From a checkpoint of a small masked image model: encoder patch size [4, 4], muon at rate 0.017.
Rows from block 5 of the encoder of a small masked image model, named by matrix and row number. Rows with one number belong to one neuron. Each number is 128 + 32 x the weight over its row's rms, rounded and kept within 0 to 255. All counts start at 0. Numbers have three digits each. After the name is the row's rms in percent of the matrix's.
After each neuron's rows are labels from the 100 images, of 14976, where the neuron reaches its largest size: "colour at peak" is the nearest of a few named colours to the mean colour under the peak; "strongest on" is what is common among them. Only what is clearly more common there than usual is listed. The data: capsule endoscopy frames (Kvasir-Capsule). In brackets: how many of the 100.
# gate: MLP gate (encoder.blocks.5.mlp.gate.weight, 384x192), inputs 0-191
# fc1: MLP up (encoder.blocks.5.mlp.fc1.weight, 384x192), inputs 0-191
# fc2: MLP down (encoder.blocks.5.mlp.fc2.weight, 192x384, transposed), outputs 0-191

gate.223 091:153079081087154087127116119097143173112104125105112150053119083109105105107135110161080178127176118165070118112157118110157137116125105128150143120145101155102093164135155096152116107155121142121095104107137076144147091110105172108131191078143175141209175190126107101108118091109161113188122137173108191182119151084137162164131158160091156075062123152122181102076091145041071180126113107187169127169141107136147130131065085086174125151104129094123168122104140159149134191096105181150142098171095135112115158152155150147142116092055176103102120138186129131148157135114129093157
fc1.223 092:111120124119143114105085140062139149113154131099146187136205144123145127124141078106148134140146146128111167032138121122113088143112135140153106132158135065114127163130145031113163175138109123109115149110119083147125129154138205143127087154120110150107162101090108135095177129110203078126114164112170189128115100143146075116147128109104120119111136193103180155156121109054079102167107131163114144163054155104087081127129130036137130129104157105125116159199189122158135167095127180106135142102092120091117182188120084157176129098167114124115095129187167146128088100189140087124
fc2.223 088:161098119184101149128130144156110157141149126135094110171145146048171089119076133108106127128101124109166157163211131162105173124166133148140120120132113116072155160102157162153121090084072123127118148078097133078093134195098164176139072174167141176170064121092104164108048126142115143155186175078125075090144101131151106115133147093115137118086119164141115136096130102132087135082116176116140154103151171123127156096139106180125097126163186146184152085126123137177122155088128091095091146093118158157109136110114069079049155179075183163107151147090154199124104137096125124118
colour at peak: pink (54); grey (45)
strongest on: finding: pylorus (49)

gate.250 067:131116154095072099122077106152128128115118109137124112152159089154106190090160140104189186096147113155171119127172128054135124101133138160194164112123142106130078121106120131135108097057110138089040138157198099089132142116139120159133091089123119113125131192103150067113087132205069177106101164160149155111170172156157200130212136189100067079109141101128106177145106112094142131135127105110117203102137108107133152114130122087173149135153140191186125092069143177110150171121121126118150142109094111134117098067147107082117158097156085116104159124109103167147129128144155150143
fc1.250 079:139097075131163034074176113059135178136095129104133125093111118067116135132120089112079063159109155095100182091092169124071155127130147111126112115151110121132142138094093168172142133190099166152149096151103138093097119091126141067121115156206109126154107094132159186133120099131081197168129098158118152104127132149137093104131114119148118123135126129133153133115096185145132122131209125159178113165113157089122147092095087102136103128152068091117141208192117106174126172096112114166123120125193128211063144139092171107128160138157112141124129131163182099134125087161102171172
fc2.250 075:122117106163141123096171146117098127122103086112074086115092134116115118052136159133128102094111139170162159166135136097096102147125158113128128119133106102090113095106109148132134098134120100102106111120132187174150095125135143110119116143147142094060121095210145147193143201125097157075122154132114160117055073137149126133148132158110119202061094056167125165133225134117152167128143146147112175160132090172143131096118130145100137116108204127100144095107125065156117105108079155143128121111139103135065113088099169146162116194145121113201086090103141206179176160163142188176
colour at peak: pink (71)
strongest on: finding: ileocecal valve (35)

gate.208 065:042146116098136087145120181105125118100154109102196074159174173094124035233183143136105131127117173149187120122078136129136165109105123139136116134059125107124151134088142102125142120147145138119142120071083146113087186164156144121125144057116207154169127126065114141120151146082164163142082151143139138123135137141122073102112124097128120112153138138127071127113158135145133109099139138138131135112095110123128098128114079212109078110125171057142084179154121130227105110178165103175137135093163133117119118175160124174123178167157114162088103092108117129158129103129113137082
fc1.208 078:121146064047156120150171129055104145164172119138154114133160138078185100152087102091173119159169139173135099087045192107123158154085154133100178166173135123102126117172182127104176163086179163178126106135097146105126164124136202111170122164127156160149129078066153128100130174135102148152126160147135107090149090123111103151107131073150137173102124126113136089057122135123074109133103063177137115107096181120150122124116135154100063133106077143104085166133135130091132141123082140069108111129110090101143120149169128180141168130166124141117086141123185122102066149182127116083
fc2.208 065:122096093123108148119219134128107133148202090117113121116115120095165099145138156129167128128115168165179123115091163088114173130099161135135193142098113117120076130193195192124154118052168124088095147066048133120117137080131111106105124114107181118122133097168125166125085225127135165134104184106127122141146139074121129134184156137152190154091057145165079153062095139136123138170170095101094082106167163148160159086105115173126131072119066147164153112079170130111123106133086154073074099111136113136128100101161129134105125131083136133116080125123178119150110134124159141130
colour at peak: black (100)
strongest on: finding: pylorus (28)

gate.96 103:135122123117163084108161163078126117153113138112101136069130125182106103111131120184110173143121095103101077074191075118107113111141122087125174158147105067177126164132148133095116110129182120132120093121176141138121135128124180071148091092101104092133161131183093121125096130075071202111181178111106158081097126140132129115141090187112154104118140120148164168119161154135116186109169117153167192109130185103140128076093146121139136143099124102115075085128119099168100209144102125205180109144139069124078082180094175100169080130148149163108118170178131185102106123158132158081
fc1.96 102:154158137115118124141111164106133103153172186115111106114156145167111105083137093192122146117119139151120075099158097085111095081092124127088151190123104094126110100123163104067125119114139180139150074127143083177136108093181153093191106081139204120063154093202083121148120132104115145122195114131160163096095150131123154121143094167092133116158127139131146180115154099083140102068102124184127172142110143108098137112016155115120123119174117149101038128117158075117086161145125162184127168155129132154124142192110165083159127100141136094126103182153114169107098128180134180090
fc2.96 114:092068084160171115150116110138046106141063097117128120131152179034198101133053108115119132185118158178139150048136162130102142171126102128186160148105173114129168121153157121194131127111135109142113183114140120086136129111115162141119107137119100184147088152113165169129118148190135094100113115155150135116087171119120158165137123076127071115126158118124094125137067066119171104131092141128126083091109154090122144191128169077150132092153100154106158135157079150115219119095118103119119126129156097085147093113135096126156106098161162137129172118116175126186150068097096104192
colour at peak: black (86)
strongest on: finding: pylorus (30)

gate.351 061:063147138117166099168097116141112136114046132156131101109122172112179079130110077124154125124139135077140150213055154156131091107133046149071106135136121110141174129094166146147164159095128171162145141118061159097067093069162169081124208088127158154147113144072153096126149182107133169109135118079087136197147167091071084128115083146162119151136150100172113078083078104077197133150128083130163117116078103132167100133095102171168131126121177155145126153119134141115131132115175067113127141105120132132106143141127115149151167112082152117150158114179102145165146178135107136135
fc1.351 084:125132089132120114118108114116134083148171137104103103124115089135121115150138189124081091110150154119111121087187101176149080084086156112149091099140059131109170108161093060173094181165164090093195142131137120134149105152157118147106141146168051149091129071141155177122125058118074166112089088208119109081097124217175115130091158107126121109197099108097101100137146113128099152117166172125135141137095153106103130192152203111139136158138115123102149197184103093111124111154117136113085108129161094114152159192100088117111132182135120145102125115087149169141155184189126105129
fc2.351 073:084128068183117112108158131124155115137141116078057099118087091078105160130145174200092073142136175094160140159184112134137124075154162118125166050122089125149141107083174115121101111103179115094140155137159114163095101105176079142063145092142093178074125131154103134156068117075118157119164137152104096128098173163169139116180126161140175077116076118132097092125171145120122159116172150131115159127151134121132136152138160078119169126109053101144136117146094116105172146147106132091088100210161097133128139221065131114089137107110138098163105144105127134151145111190185096148
colour at peak: black (99)
strongest on: finding: ileocecal valve (49)

gate.263 083:146123125170110128126145079169083130180146071130161103123198146123085128084147105105144170086122127100090120092090137131126123181078104109165163126119080131142142148063142112154159129112151135086155089188112087106121180102150168188124117162180131131176128108153132194067154101087145142086151159133077175076154082084117086151110088123126115134144139191119138092097142114140093134171058122101125134195149162188102166166131139147101127115176117072149092140139161120098147171141092110104136076136072187155054102175113149182083131099156189115132170113066146137130131112125103159115
fc1.263 081:150071128167130072106084145112084163128189189129110109156119050121121063166090157180098165132102157126086140080175152122113128193098116135177091103154085142101158103076129128111097139145105127117125077145088089152187181161131071173141135198161181124077059084142162164179143101114139111097110141133144142169097177119137106115136153096127101093126129142157136113116107148112096160158144117030105149182111087158125123152117114153138136170087127088160108183124162082160157163133124125102137140092130203135077159131115160110110121160183121084099121076175141152135155103111149086111
fc2.263 077:141136165122118111159141176075159129105155140072140167116154098074147123187078181139142145130109197168152109112153152175164115093140125145090090129109099070049114063110130124115144133138128154135075141151137205130124138184096157123180178108169138146109096098111097130150142104094068143124142165052105135158118083160119133104144134129118091164065080111102104132133079147094127106118165142112113167150101135086170059170168165104129100157057123142175100138135140127117057146161206153184133123116122088122120120106177150149095117155082151163148079189177113115142117164162107072106
colour at peak: orange (55)
strongest on: finding: ileocecal valve (57)

gate.298 095:191141090113087179158097120087162130179132159110134126189125149166118161183161085114142070157128084139171151077174083081100148150078138168122120103076123091185105110096160146097087147127123148141082141086165193152097132131084070121107164154117168162185098180134105165106130118164118093161092081131191110100148122134152126123055099146133054099123107059124131120158131178108129138122142069179160130138130141124101133143134144142125072162127112167070107123210122124110152161176087138126105165143122078105113108129142105103106170144118106131156131221112114114134071104088121125171
fc1.298 093:057127087125132105100132115191116203124152104177122128169113129107104140086086131083143103109072065132086192077107146213149122097103161104138120136138098170117142123095118119128177149147104127109153117135130091098133186139146114061077143184107139129170161117084172166126114171165113134113189151118085177105111100084068085157083142109177140123153123199102171141201095175095086108157128101154041148165136137146130112115098076154065177134158128105165141110113120127157153109107166124180136159105186149150158131119112082177117155081133140122105137132124171080134129151110120139096
fc2.298 094:054188126159079135056133144143119176133123147095090153128131140180119151058123135123106178033105158113088145099067137148158134161118119115152084144087139109125131116103094144134096084125191111146113090091105137110189188118145102102124144201165157094153109142183126098160104171170135125095082152106134168145130150179078172168188089114093138195125069107125172097104138157097067117104147139092138066157110129175103079123142084115131104125083140120185082123120124152141098138115161136117196139144128139130137114151098152158175143151103067172124155138155061154152128126115145080120
colour at peak: black (100)
strongest on: finding: ileocecal valve (28)

gate.80 068:188177156159130124129050112044123154136131110115192088087127190186105120188160155118126165081099181113154122128056103175130122135154133133111079100130150124088163133146120107140081173105109144121147132125088168097114187170185164187162134120128156089159139124130143140116069086066142166130109107092114149158130178166159142089144190116124186090126084079117139135164092131114147086076128120136125086121045166143130123151119138103182127082132118070140121107156125171095136096137094146072132117064207094115100123142122112179161126125113164140107134115108095140128138077151163160161
fc1.80 079:151130162169117125132102051150078072159128201121145097144090090158094157131160102147078129149108061125152124139188094113149070113121140149077119102145153127151075132123132146166115070126137155053124153094202108119153120173162102155072117141144126131131142121172121131082169079103162109128132093097099126175124108084125138149121126193107082133129138179111162154155176126139129133170153150117085099117191118094118094114108173172110164104122149214146149059124146084129116168116142086160084153066124176155116110125147206040105113138107162115119148099183112150097134075148135115158
fc2.80 081:129108178106128139130065066154178131146146186091128095154091097110152166107142114057097171160123072098103167040133107148118109162136190188103089117135165125186109152124083104167100132099121110114142121115249140077155150199182114151101139175144181113159117048098112102118101100152167149171122062101127163134132085126134122100115097113108080089116133147094160178154134140117124134165156118117137127132186140062125115150107121139099139123156128182126142152171095134120111124130181088183049144096138107160142122165145126128100155126136173135129162105112156115092093098138121165080
colour at peak: black (100)
strongest on: finding: ileocecal valve (32)

gate.368 092:119195105181158100209129117088133161093171172153171139086112084171087184070153082137146123110131164182132111161113138173091101202089102172164106144176092076155096196160135132094102096112160123138084135158124164140150114156140147101094109137127188197158164121127112038151138119077123115161167131143148115161100109152151088154123155099123110163141149098089157148156111074097126162147052130139119131074147142153068069093130165097119145100092088204145108124121103120120156163091160120141122127092098113100162145145120140095094089178147118119110114093101099115138112054127122151134
fc1.368 074:180083125125102182139157134147097100136123147145065094132100124119132076139186132128109146100061094146111119148135112138139109120138125077145097163146060108072162127098163164099192163167071142168126095141115139132091130160146165139170174145145146107104113100088185169136098097176172157147137151158094074084173097120132123062149126196127175114161035156118182079093098139147209168133072108149069129144133127057136144169097073140125144104181157094143096122122147096171161086164103123155121112157127134078109149117122121102184155115098161154079162122151132160096142109122171106154
fc2.368 082:097118114135176132141210132116110073186085040128147160110140099109109083128099102151137094162127148082122141114092120175139141108157138166131119162156125157134153142159146143124155166151116108152140065168131128129086114175131220142056104159127102128161078146112149120103090114128197202108117090064141081130133135112144133119115146189124114142143087104162077144095121162110130174122125172121163170168150138087084121153081057174161123186082165154144142096096101110165147110115111104168120140140164114104156144077107116086097151151117072159145120081105116226096135104071131106086
colour at peak: grey (27)
strongest on: finding: foreign body (38)

gate.365 101:137130105158130172165137130176079172119123110093098127113124066133148135104167144101086119125077125096125151131066125094109142139162144146043123167127119153094102094122125133166066142180160135110140131083129077115119108097123109110132099213168147143207079113133092134128083158145134155108108122136096145134134137150135142120168136098099150096118156188121201111168125114153126069134162102124087027140108065194146099106092162122141112141095105180119105157136073134171156159110175169146099121162138094144131180186050137212068147139174112141138151146135134155081087084162140150119
fc1.365 118:196143127140162180141130164106040119150186061169093065168151174122142088122108108097149122172164124136124142092142066138151138115151137139103128098172114165149113151057093078066123134123158115145176125121158146087128148140145079157134163086119106084071134147102150145119171120129134104124130098148183158112181137090116123139081142099158139119117126049193056106097187145128142133119152135086130143099136131117133144148097166185117139165133160096061151131163067100154133096198150092104081181078173156101139119130170091129090137138112097100135063131102171156105159175081148123127
fc2.365 112:161135140150182140170094171173195084130083074156125143098082114128110128153147164150064153111133083072162170167106110116067101121133116172118126139112117144118158157138184176170103137136164138169113140138161131129174058084129088112150131164129133117139116176130139144069093142115101139151195165078128095122108160096118123097085167190148089145083067141116167100165070108130126104140158087107107057133148096128102137108104111152167154077104088100161127156115103097165138136128121162167117114195135074204142144119063140137124160073113177137109106192111142130074102168172098115073
colour at peak: orange (48)
strongest on: finding: ileocecal valve (29)