From a checkpoint of a small masked image model: 6.96M parameters, 64-pixel images.
Rows from block 6 of the encoder of a small masked image model, named by matrix and row number. Rows with one number belong to one neuron. Each number is 128 + 32 x the weight over its row's rms, rounded and kept within 0 to 255. All counts start at 0. Numbers have three digits each.
After each neuron's rows are labels from the 100 images, of 14976, where the neuron reaches its largest size: "strongest on" is what is common among them. Only what is clearly more common there than usual is listed. The data: capsule endoscopy frames (Kvasir-Capsule).
# gate: MLP gate (encoder.blocks.6.mlp.gate.weight, 384x192), inputs 0-191
# fc1: MLP up (encoder.blocks.6.mlp.fc1.weight, 384x192), inputs 0-191
# fc2: MLP down (encoder.blocks.6.mlp.fc2.weight, 192x384, transposed), outputs 0-191

gate.55:131132119154069132114054110141084074137083141111133131063083134062072098123130178192148146158188098136141143187143073067106145118154121150149134090101137086070154174116130150121081111108148147090139170118229136148072155072114102097151147126115207147146127132139178149080145111111074171078140105151046163163121191131098134092150161157112098080142125101121137152116161108141151141132162105126119133132174150122094158123117112164142164170144092157082110136178117145118147123171145132106070099108087143143113140156072098103127112157154148114164134081190143191126149115110121116171
fc1.55:097152065120180084146152172100152110146127084132144164216147193137180142137111115104178111173145103108163090114075059112189169116148175167124124203148085090139131104162131132130159107102156145055097069124159154102096125148130151116096116135125104117122163101132146112131170100133120065071112084150157053137171103196119097102080088121111100119148144148122142092180079148132158110076095153169116137107140118146132101182150148127082133144101154147074173131163156121130142095107143111200142141157167080073100135126113095098180149080140101181108142116163093137077113146127090159142
fc2.55:174050159151111182141164111124077147132128165120096101112130136140143102141151105145152120173149062169172086108137111080104137130110152191109173137145089142147108078151151134110128144063124117127126091154119131124136069141106168108069120086099106140095101139115099126168110145153125097146077122117180135110121137085112089200176165170170153119124138175122112152123124091135185149130084147136003136060133079117174117194084166182145202133183135121131153095085141106130094106095106140104106169156124110157065121115124144114078145169159157157094100168189145121153108119076158157128
strongest on: finding: reduced mucosal view; finding: ileocecal valve

gate.288:088074121118179113082120063157142127083127153123121098208153114099109111176143100138118129057087203142026138090155112149173121170103109097117134098071128078130117158185156145110110139178145151116147106169123154163150159074135128147101162141172147083161099135114095108114088094124130135155116152137162194111126091117154127078135106063168143094107082114142142098128097114106138171127167128123167182110115140132151063149139144149174076108121177122185085126139075113132087093093168153135101104126133130160062155190140189155156160093104130165165127156131076130101152133186111154086
fc1.288:114152147142167177062078111122068090129088155107176067146180232151124127109133168121143121110104101133172108143165078173154114095137058103131063175095142094064147145124119149179092214118119134150143112121088123162147128139126190142151170135118098170135133119145184102092145162145078204097136163057141123089084101134142154122104142156114133133156079122091200114078154103097152149115147168146080089100115134174114121087095137105135195122153112104149145079142159199092132138105098128107104130157080105159131123160105152100159139139169126144115102159114100112107146067122110142140
fc2.288:115141171140090151175143157134152142107121163117201127162072104194163121133125103122119133145161127158133133130133112135127128118096083164126158156133141121021126093176111116171108138133167086104083113108110165108127133134074093108024072153168109131090079161167207154111120183143188167087143129144108133141056150133135111122166121157088130139126120114140112069122056132100104080102132137146114177161134158135159151139137106164150134124151139134129099127160084154135096149142135113081164174066148141165143133096222131112158095090120078077072079131106120127205149074114151104166
strongest on: finding: blood fresh

gate.216:166120158113121149076121129149126146089131174145125126138120161119033158132175142137109147085211129107133137106225104146122139101179131124160150131133121128116136116101108071108102188103083102169157138091142101218162101113191127100130142120102133110128125124118040188191141076188125122142147131176139108158135121170074192140094108155182131116135099158088195127104123123095094117153122093111134111092138096175147135123171131163133122189107130140177128118127102086157096132126136115099046067156102109165127137115115120113082127107168041163087142094151134131103075169127118106086
fc1.216:114138138091118090111102133137125099169103106127112155062126110132198135131109066176207116144142142157124128160072207140057137130105084119115113106117104166152085140145155204157173060170115119157110162110104166118084159106111112166116087075149087153110141139139184095098100158103165167136104074147113139185109143145127094119137162121151102162063193096134164127130114149092180098082134190085089115159167075108135094149147095176077191141153113156136162182109138188115142105155082102108141138169184135140122090084120092124125118108085142118129127110152094148151184072131156102137
fc2.216:069094108088117141094156156153101156105140115153158048154099140101167161092133135104089162107138182097134152108090176160089194130143164101169173130095129144154135126099127084124058141089173155110069109099123093125119124056130109156138140117178120062120110190082124154152128175188147196092114138139121054182194107161103167103129161091213144161151137142115141121128164110140158104159093116124127143087090149183144095137140163163157118080074138100105123131168104162173123183104094136122058128133152082160097122204091146094128128095131107145143168141128136137111116094091097117131
strongest on: finding: reduced mucosal view

gate.356:110141114126118135133111178081107106099179168076159126230112168117095102174113097101157135119125140097090152076150131091138086133115126156108082123198104067163186120151126097114165111146171108122153101141176105118108153120113115157133140142130143095088155166105141128130119065158163094139132069134157125107163111141104069112146088066133143122137094147111149127186139156175124096175103145172101159111187117105166127180132078145119073138110184114086112179123134144199116112137151128174055141044177099096066147110136122129151136080190092133114167204126137163109142166132073113109
fc1.356:120116207184165148125109142132146199081143141145152151170113085103158161146165154127135083116076097076107134079156174100103154095201132150065126128129167107174095162153157127090111111172108080158132147134160144191108111154115110189128108109155138125160174119178180192236090125122173102161185121146131151103115085120168113120136176076153136101099109097145121131128155127122116138138166087093115062093206121119133153107131101131126115109160138102148135128086087077115092136130115137143091080076173082117133126084115139144097141110092075104063074173117126124126164102109146162094
fc2.356:127172113109190078157131098184138142115108111124144075122115144162146125084153139093149144103105074139083128058109128147175122089105144073175171181166168192156130107095060134101115093088140101156181131117158122089156143109128116149139115125183149116115147167110164087124138105106144155113159104182108124151166104138211124114086127093140106094131183063090160170121081116141088107137118154177192089125058135159060142153166121150100081171162123140089073120174120083095122123106158111137142169177127148142124080110117142128162120136151065127090183145098135103059124078188121154120
strongest on: finding: pylorus

gate.156:158082151106090127170178115121103128135163105117099158087128178133094161087181044134102118133110131127198099149144180077101161131124169143121178116079111137121156082130212068106132129140088158109121079150153138130125112165105126118058100151131132123099096183139141164140148139147105120116108112146073180131077156138170122100084098152143144156099139063165103181100192122153091113200093156111153122103101150141130156059160171085101137150115130111124115107128059080111100132098084111119093134136147215111115119166165127153096125141172119126196084194163165123160105136089163092140
fc1.156:162116131160122132167168111156121112121068107181115155093208131087140112107111156092104144124149148099157038079170159109108137126144108105073112177110164154094102172113119174169085123162142094184118093136162131106102155060100175125086153140197114148093132170136099147127201098114139147131096073159123168148152148138196167119134117155096124102132151146177145094138132138170161106129143151084046130096111193079084151092136135085161096115163150077161136086158129126102109103102105114062081171084097158088082133131090147128136077126142164122141204153138122114100151157174132147097
fc2.156:082116138137178162088151127079104097154187115121107094157083098122111144169122139142158150156067093103092155173063102117152157158110124149121215118151139145197112170146147122144151129169130163125125145141115122082124114159091095160154141050107126191172168155145070064184120071095143128138155126111114100134088132096165149164086084129102163135107111187136078149158061115205089163068127101151129125168159102086133155119089099147132152131118148091203115129118139138120160121160148125159101064141100114146143144122112141122140133098087161105153168065162072192103089096100090135165
strongest on: finding: ileocecal valve

gate.12:112153084132153149126141099178156182170083160155166095151158166126115070086096137080032208180133157109067118147161109126166067084123109104155158141194181151109138180107125150144193099110117082114118075144136080139181090159090087126087157119119158134061139118109078174147100042168115144148103100073125135153131142114095147114122145199151112097103150126160126092156117188097102160103119129171162116122146086119058161124137109140056138161145128122110151124133157140088146104097154110131145135109166157177122096115128176132130129132121129172153079128115087154155142082157091140108
fc1.12:115166160056162145154185121109091109121156122118142183077087153155156133129068071102099130171107119120102163110106141138176141104114169129171122172138119119110158149132091141122182132127195122140151075145084125106127175141107119089161132199097135148113108104143173121089165172167202143059153136166170161060156129180096123112106166098098144092137126099053147049161118164158142080050091104189109138155042188124102147148170176088126118137130126102101140110109127143110134137098140122187153146121148088144109113082085086129166129159105155109162101118077102127116121142120097149122
fc2.12:200111146110112150144165159149137142160162083145091130108173099093085079088103129194091088148146122106137137169181143135155131136063178137145192162122072110097148143071082152122147094191128138100163142180072106156126080141125093095131161110125200158138095170213074096141113132123128096146132153121157136116134176145105111124134190196162117146100128148109121105124112155152116150063141138133092152145167166106110157088131103151118146093134153120118115103096120118023133144109110091121103113127150157206117056101110110101094102157109149046161148133137076083099103130078127149156
strongest on: finding: ileocecal valve

gate.103:099096076103071162138195139164179139066124126112083168129188125129163113123126142078181156148149176132117160112129119127174095181099078154165171134096119121129124111155181137117106099161101141098077098108155126121112127196138110162077138160166121162140152125178115120127091125235137102127081043094105166137164168067166104103118114157087106112126120171120107125091116138123144149106153152166121139114142087157087122186171166122080141101163163108104124139161111152156144146201107055166077130120094152121104085143159124115104159152090092149098114120161104172142082078141143049113
fc1.103:104145142144124122171117125084116076108127150156155115044050120106120133148142138160136117141121103183111047170137133116160097174131145064125113159143137076181151077147255156071169071137155134116128105113120151139115116144120081110062149116129118125098133148154160142128104096128178081045121095171122060176154132107125136117134110064093133162104079143131125124158115155133116166137129100146127126123108231126120203119186149117140120078087140163148131095096115123124107154164151113129172134151148084102104139104123159145110139122116095128128191162068166143176129150091111174154
fc2.103:136101162167115093154174181086108111095104226073086145113139121139079103203136109148169135094151102171147136121122189099119162124108184155088176118078130195051126190114112167123138167163121160075168170144139099162118140094103103157192088093087183076105121142098122158061165117119158097168158148149114114157192087097086116120115111103126114175140158130159117100153118146161144199136126107122044164128138113092162128159066131094127158146130158089119148082116130130115124097116135139117131143100135103089139127097134149145139150139175101048143090155110113143109154090091078111140
strongest on: finding: ileocecal valve

gate.377:132108110123137073132155137106155158211138109140115169149151079093119102173104146077090146113146197173151124101139146140146136159124137161078113116140122136124069108150144097148119129185204134124165120123169083123083116161138139127122133107145200146117074132112099094156134093123119113151116167140125127105140107127167134097104113156127133106076119176135148044093067121110162197117058156121162145177145072099103130122099092103000113105140138158166154150066094146093115100071141129147167096138099113110091102125129157112133125139167138176117150140133188113187094160136114115234
fc1.377:187147128075045127175163143157097132102147126118089146094164127152091131190055136095090136108166163066135100084180145103097148114069140149160114107112102115099132105173143112112134153095152103087133127085160144094081089120122176111155187108158128150152182134165134158167081131191093165159156118119122144142081076158091157071123155103209077115117130139067141165139086145126173170137062100134141151131169092089112121104165113141089111078141111141151104146100161113140144135076146155133120168124110085128105144176076136162140156122167122076160143160129151109178093166077197104158
fc2.377:118130094128178144139094101149099160142127200166167081079109180133147158111103164120151126128229111127117096162103071145141072098144137137097145162129123206039184157108128171184129158086073141129127100130109122164147179088134093036157100119143081057141154126087106192095117141170126132076115139130143164147164137106124155080172115114116105172131133152163076096136168137117102141106114155111072152099122113214119128110110156153121158089144131115081141131182101102117144142107053096136155190128174134093143117105093152143104100141147138099165158128104102170123083132154123148120
strongest on: finding: blood fresh

gate.201:151109108137123151198137136139142164133168116122159165124156091103171144136143120179088079077152117095141183072128071140091118173181143167108125116168102104202088094115137153190134163097122061153084117105148142116072102089117168172091125121136127129060129137106141146103147143118145078197118132141155165110067152099134122119149137119173186185108132125148088106103095081091163152140181154188102192132173082145110123097105112148141107099184119077111150128060176109107119122133149176075119151136119158101055153066161163182113111135076128098102125103155100128084112103132113100172
fc1.201:176102149147134129158188102128143174140145104147156138066196137166141124132096134094154110084179101126128167149161138087137147163119134075142215159129136071188156088112177139099120170101113143104104163105091129063116116150047096124108145179158113140128139088108156182156130146137132129159120155168113159120131144161167116113115085104122139174169155142152117117124143142147149146100128202108144102142087068104120118126175070152085141101165095103082038070154101101123096182090139129155151155080115154074101079100160122141116088130196095117094140147087080060129143084111186108124
fc2.201:110219133096052145078108147172167100148142104123106102130105157099101121185126144157145134131183178155161070128134090139130214189110151154102131134070152138107164127111107121110094157169146153147151109113152188172123094105108105159112161110123092170128133091110096109123131122093130125153170167136159084149127088119104091172133129130124095112160117148087126140157130142151164095159171098086164113124192116109145084148150174092113138164082120123121196120092136131148072021171094178090129100145106052158100136126081141061136108112139158141095152129164150124098132105203088116067
strongest on: finding: blood fresh

gate.303:087134135122134088104160094131119146090160129140169188132110078132124128116065142173144124067143122114167099102075124209115156129136110137105109129153098101101144101178120112092092120122199075133096126131175201128074128170134151118134144162152163079154145138151139156117139208113123158109179092137186153120086160155143149132150135107115144129197099146107090107155082087100096123095139180150117175077067099144156062102092127088183183141096126114133070136093139185123151093129127139122154167110138067134169082083118076133165139064143165139125092139104127110068211131143174122125
fc1.303:106154131111180123129088155068150047141145158106147117111146146172129089167156038152075154165143138114162113169104105115142131111109126103183123081167129122135132173124211082124174189132140090192167157149099106122061131095111151097127159122146119113120170127082130141171181153110132101105089138100091136156151072106088096105046150079125140130156144125142142125161128067107126124165123116141156079084097165126178122132127147124106077156074127148069079179163140070118168197152168069118135135124155128134159148201145111126080184160148098103099153141117082144125082132125118159121
fc2.303:100088159144146138147128172168123109083103080176113135071091080094140103136131155154117126111087152157148149147167080087128157086132109157155160087160131074112132148176115097166108100136114171095073155104152126168146102110147167150080120080127156148206190200124137129119126129186141114104137177128128129074117145081160146203174162142117157140107148148118110085162107145166110120129110135077135178133094149117088124165103117081147133160101160071104104064116086126119187108088135096104112128127067173108109105218105177115148110099090184113164137104091051157155179127075139165148
strongest on: finding: pylorus

gate.269:148147141158162096091100159129130140139108064125152061101117119111093092133092108186109090136109097130107151113092062126204129183149077127109140153125134169111178126146079108079079168107097166151148099099152126130139105104124172193129209117086133113142128108127138158177096140096124142211107132132126148100129135090160064182046104157150137133100149135174111118120150113156121107118085152108103135178153142152068125091177086142198104121156129092098123151156149141142123142049155176145107101098123113125108079178128121155065145153141170091084086108156109145132125193148206183120
fc1.269:101099096090131135203090135168100063160118190168120202188113133085163117188143142111136180160147170118103165120133180137058168122158114135138136140138152116156082155105142135113142116141135139055140139080061126085069158120151103097141131155101116126117113142092132127099177132097130184075172109189131142159108140164131192110150147158088128177179168150090110188112125133157143159139126082103082121096108128118144143087088162126073135090077086120128140172132047155115115102185113121137154126146121152155153172086094166108147112097088123169091162112078125101086122049124100149128
fc2.269:151106137070135075102187133127134143193148151152106145155113187128142142177145077096083111098137078071151146088054083120199123108192150111126150161106128202214144120144112083132088125111068190138088095057122134136095139141126110127095130070124136076151107096132114087127124117170138094170134181143126118137132149040142196156112123159102129173134111127154122149099149110149089159145142129159144131122128145179096174097135080161146105083157141091148051172142117136098177095122188113120160109176106135108119143129093102085133135100134090164110108150122114150110082124188123177162
strongest on: finding: reduced mucosal view

gate.97:090134157065135125102110114185165088126137115165136120094151052153112166175141147108192162115117100125081079142142111077193141126089101158105089134109093135135161129110101122126156116177124141099135156115138162137177127129085156142112150097119130165089051178071119130155141136128115127175171203142127094103094186133143164114070106166109138195134144153170122154118159141115164148094193105127124145119118106160177092172066101103110145177084142121113122137069147133101110117129122183087129138098138084142126099134229161065099177108082139153109079128120082081138164074170154121078
fc1.97:148100105136098136107123130153153148195192163072142140123116072096118129117152181110187114094137161152111158108083059105163124149093079121087135131114107111167110158127099118083146157134155076144144198105091150097182108124090148048109138118123134112163146100131117071158171138142080165191135114122121051129107140141088146165058150158100186175087113132109129215134163114134181103141144055089152134156116133183079096180089129124093093220052114147121121120108135134115154146124121176125094168102123147116135155153128174141125200152101135120104145135094105139099099121117142145108
fc2.97:125117133178196131143115131098034171116136169076113124193124133125199138101086181065090115151122130101122175169089166154080168144106132116148139147109170121138128175137125162130148095138124093144131091105076141062125150129100089095060122164184119114184146112106125127090161125181117115079189126119161102137075093145112099103137111117157092135088161092159115182103176162165148123099125134128121115124119157126158093135103169165142188133144078101127159136109131114107170132138061158041099175080129178108124138130073188141126099164131094101141172180121077148102093166102146177133
strongest on: finding: ileocecal valve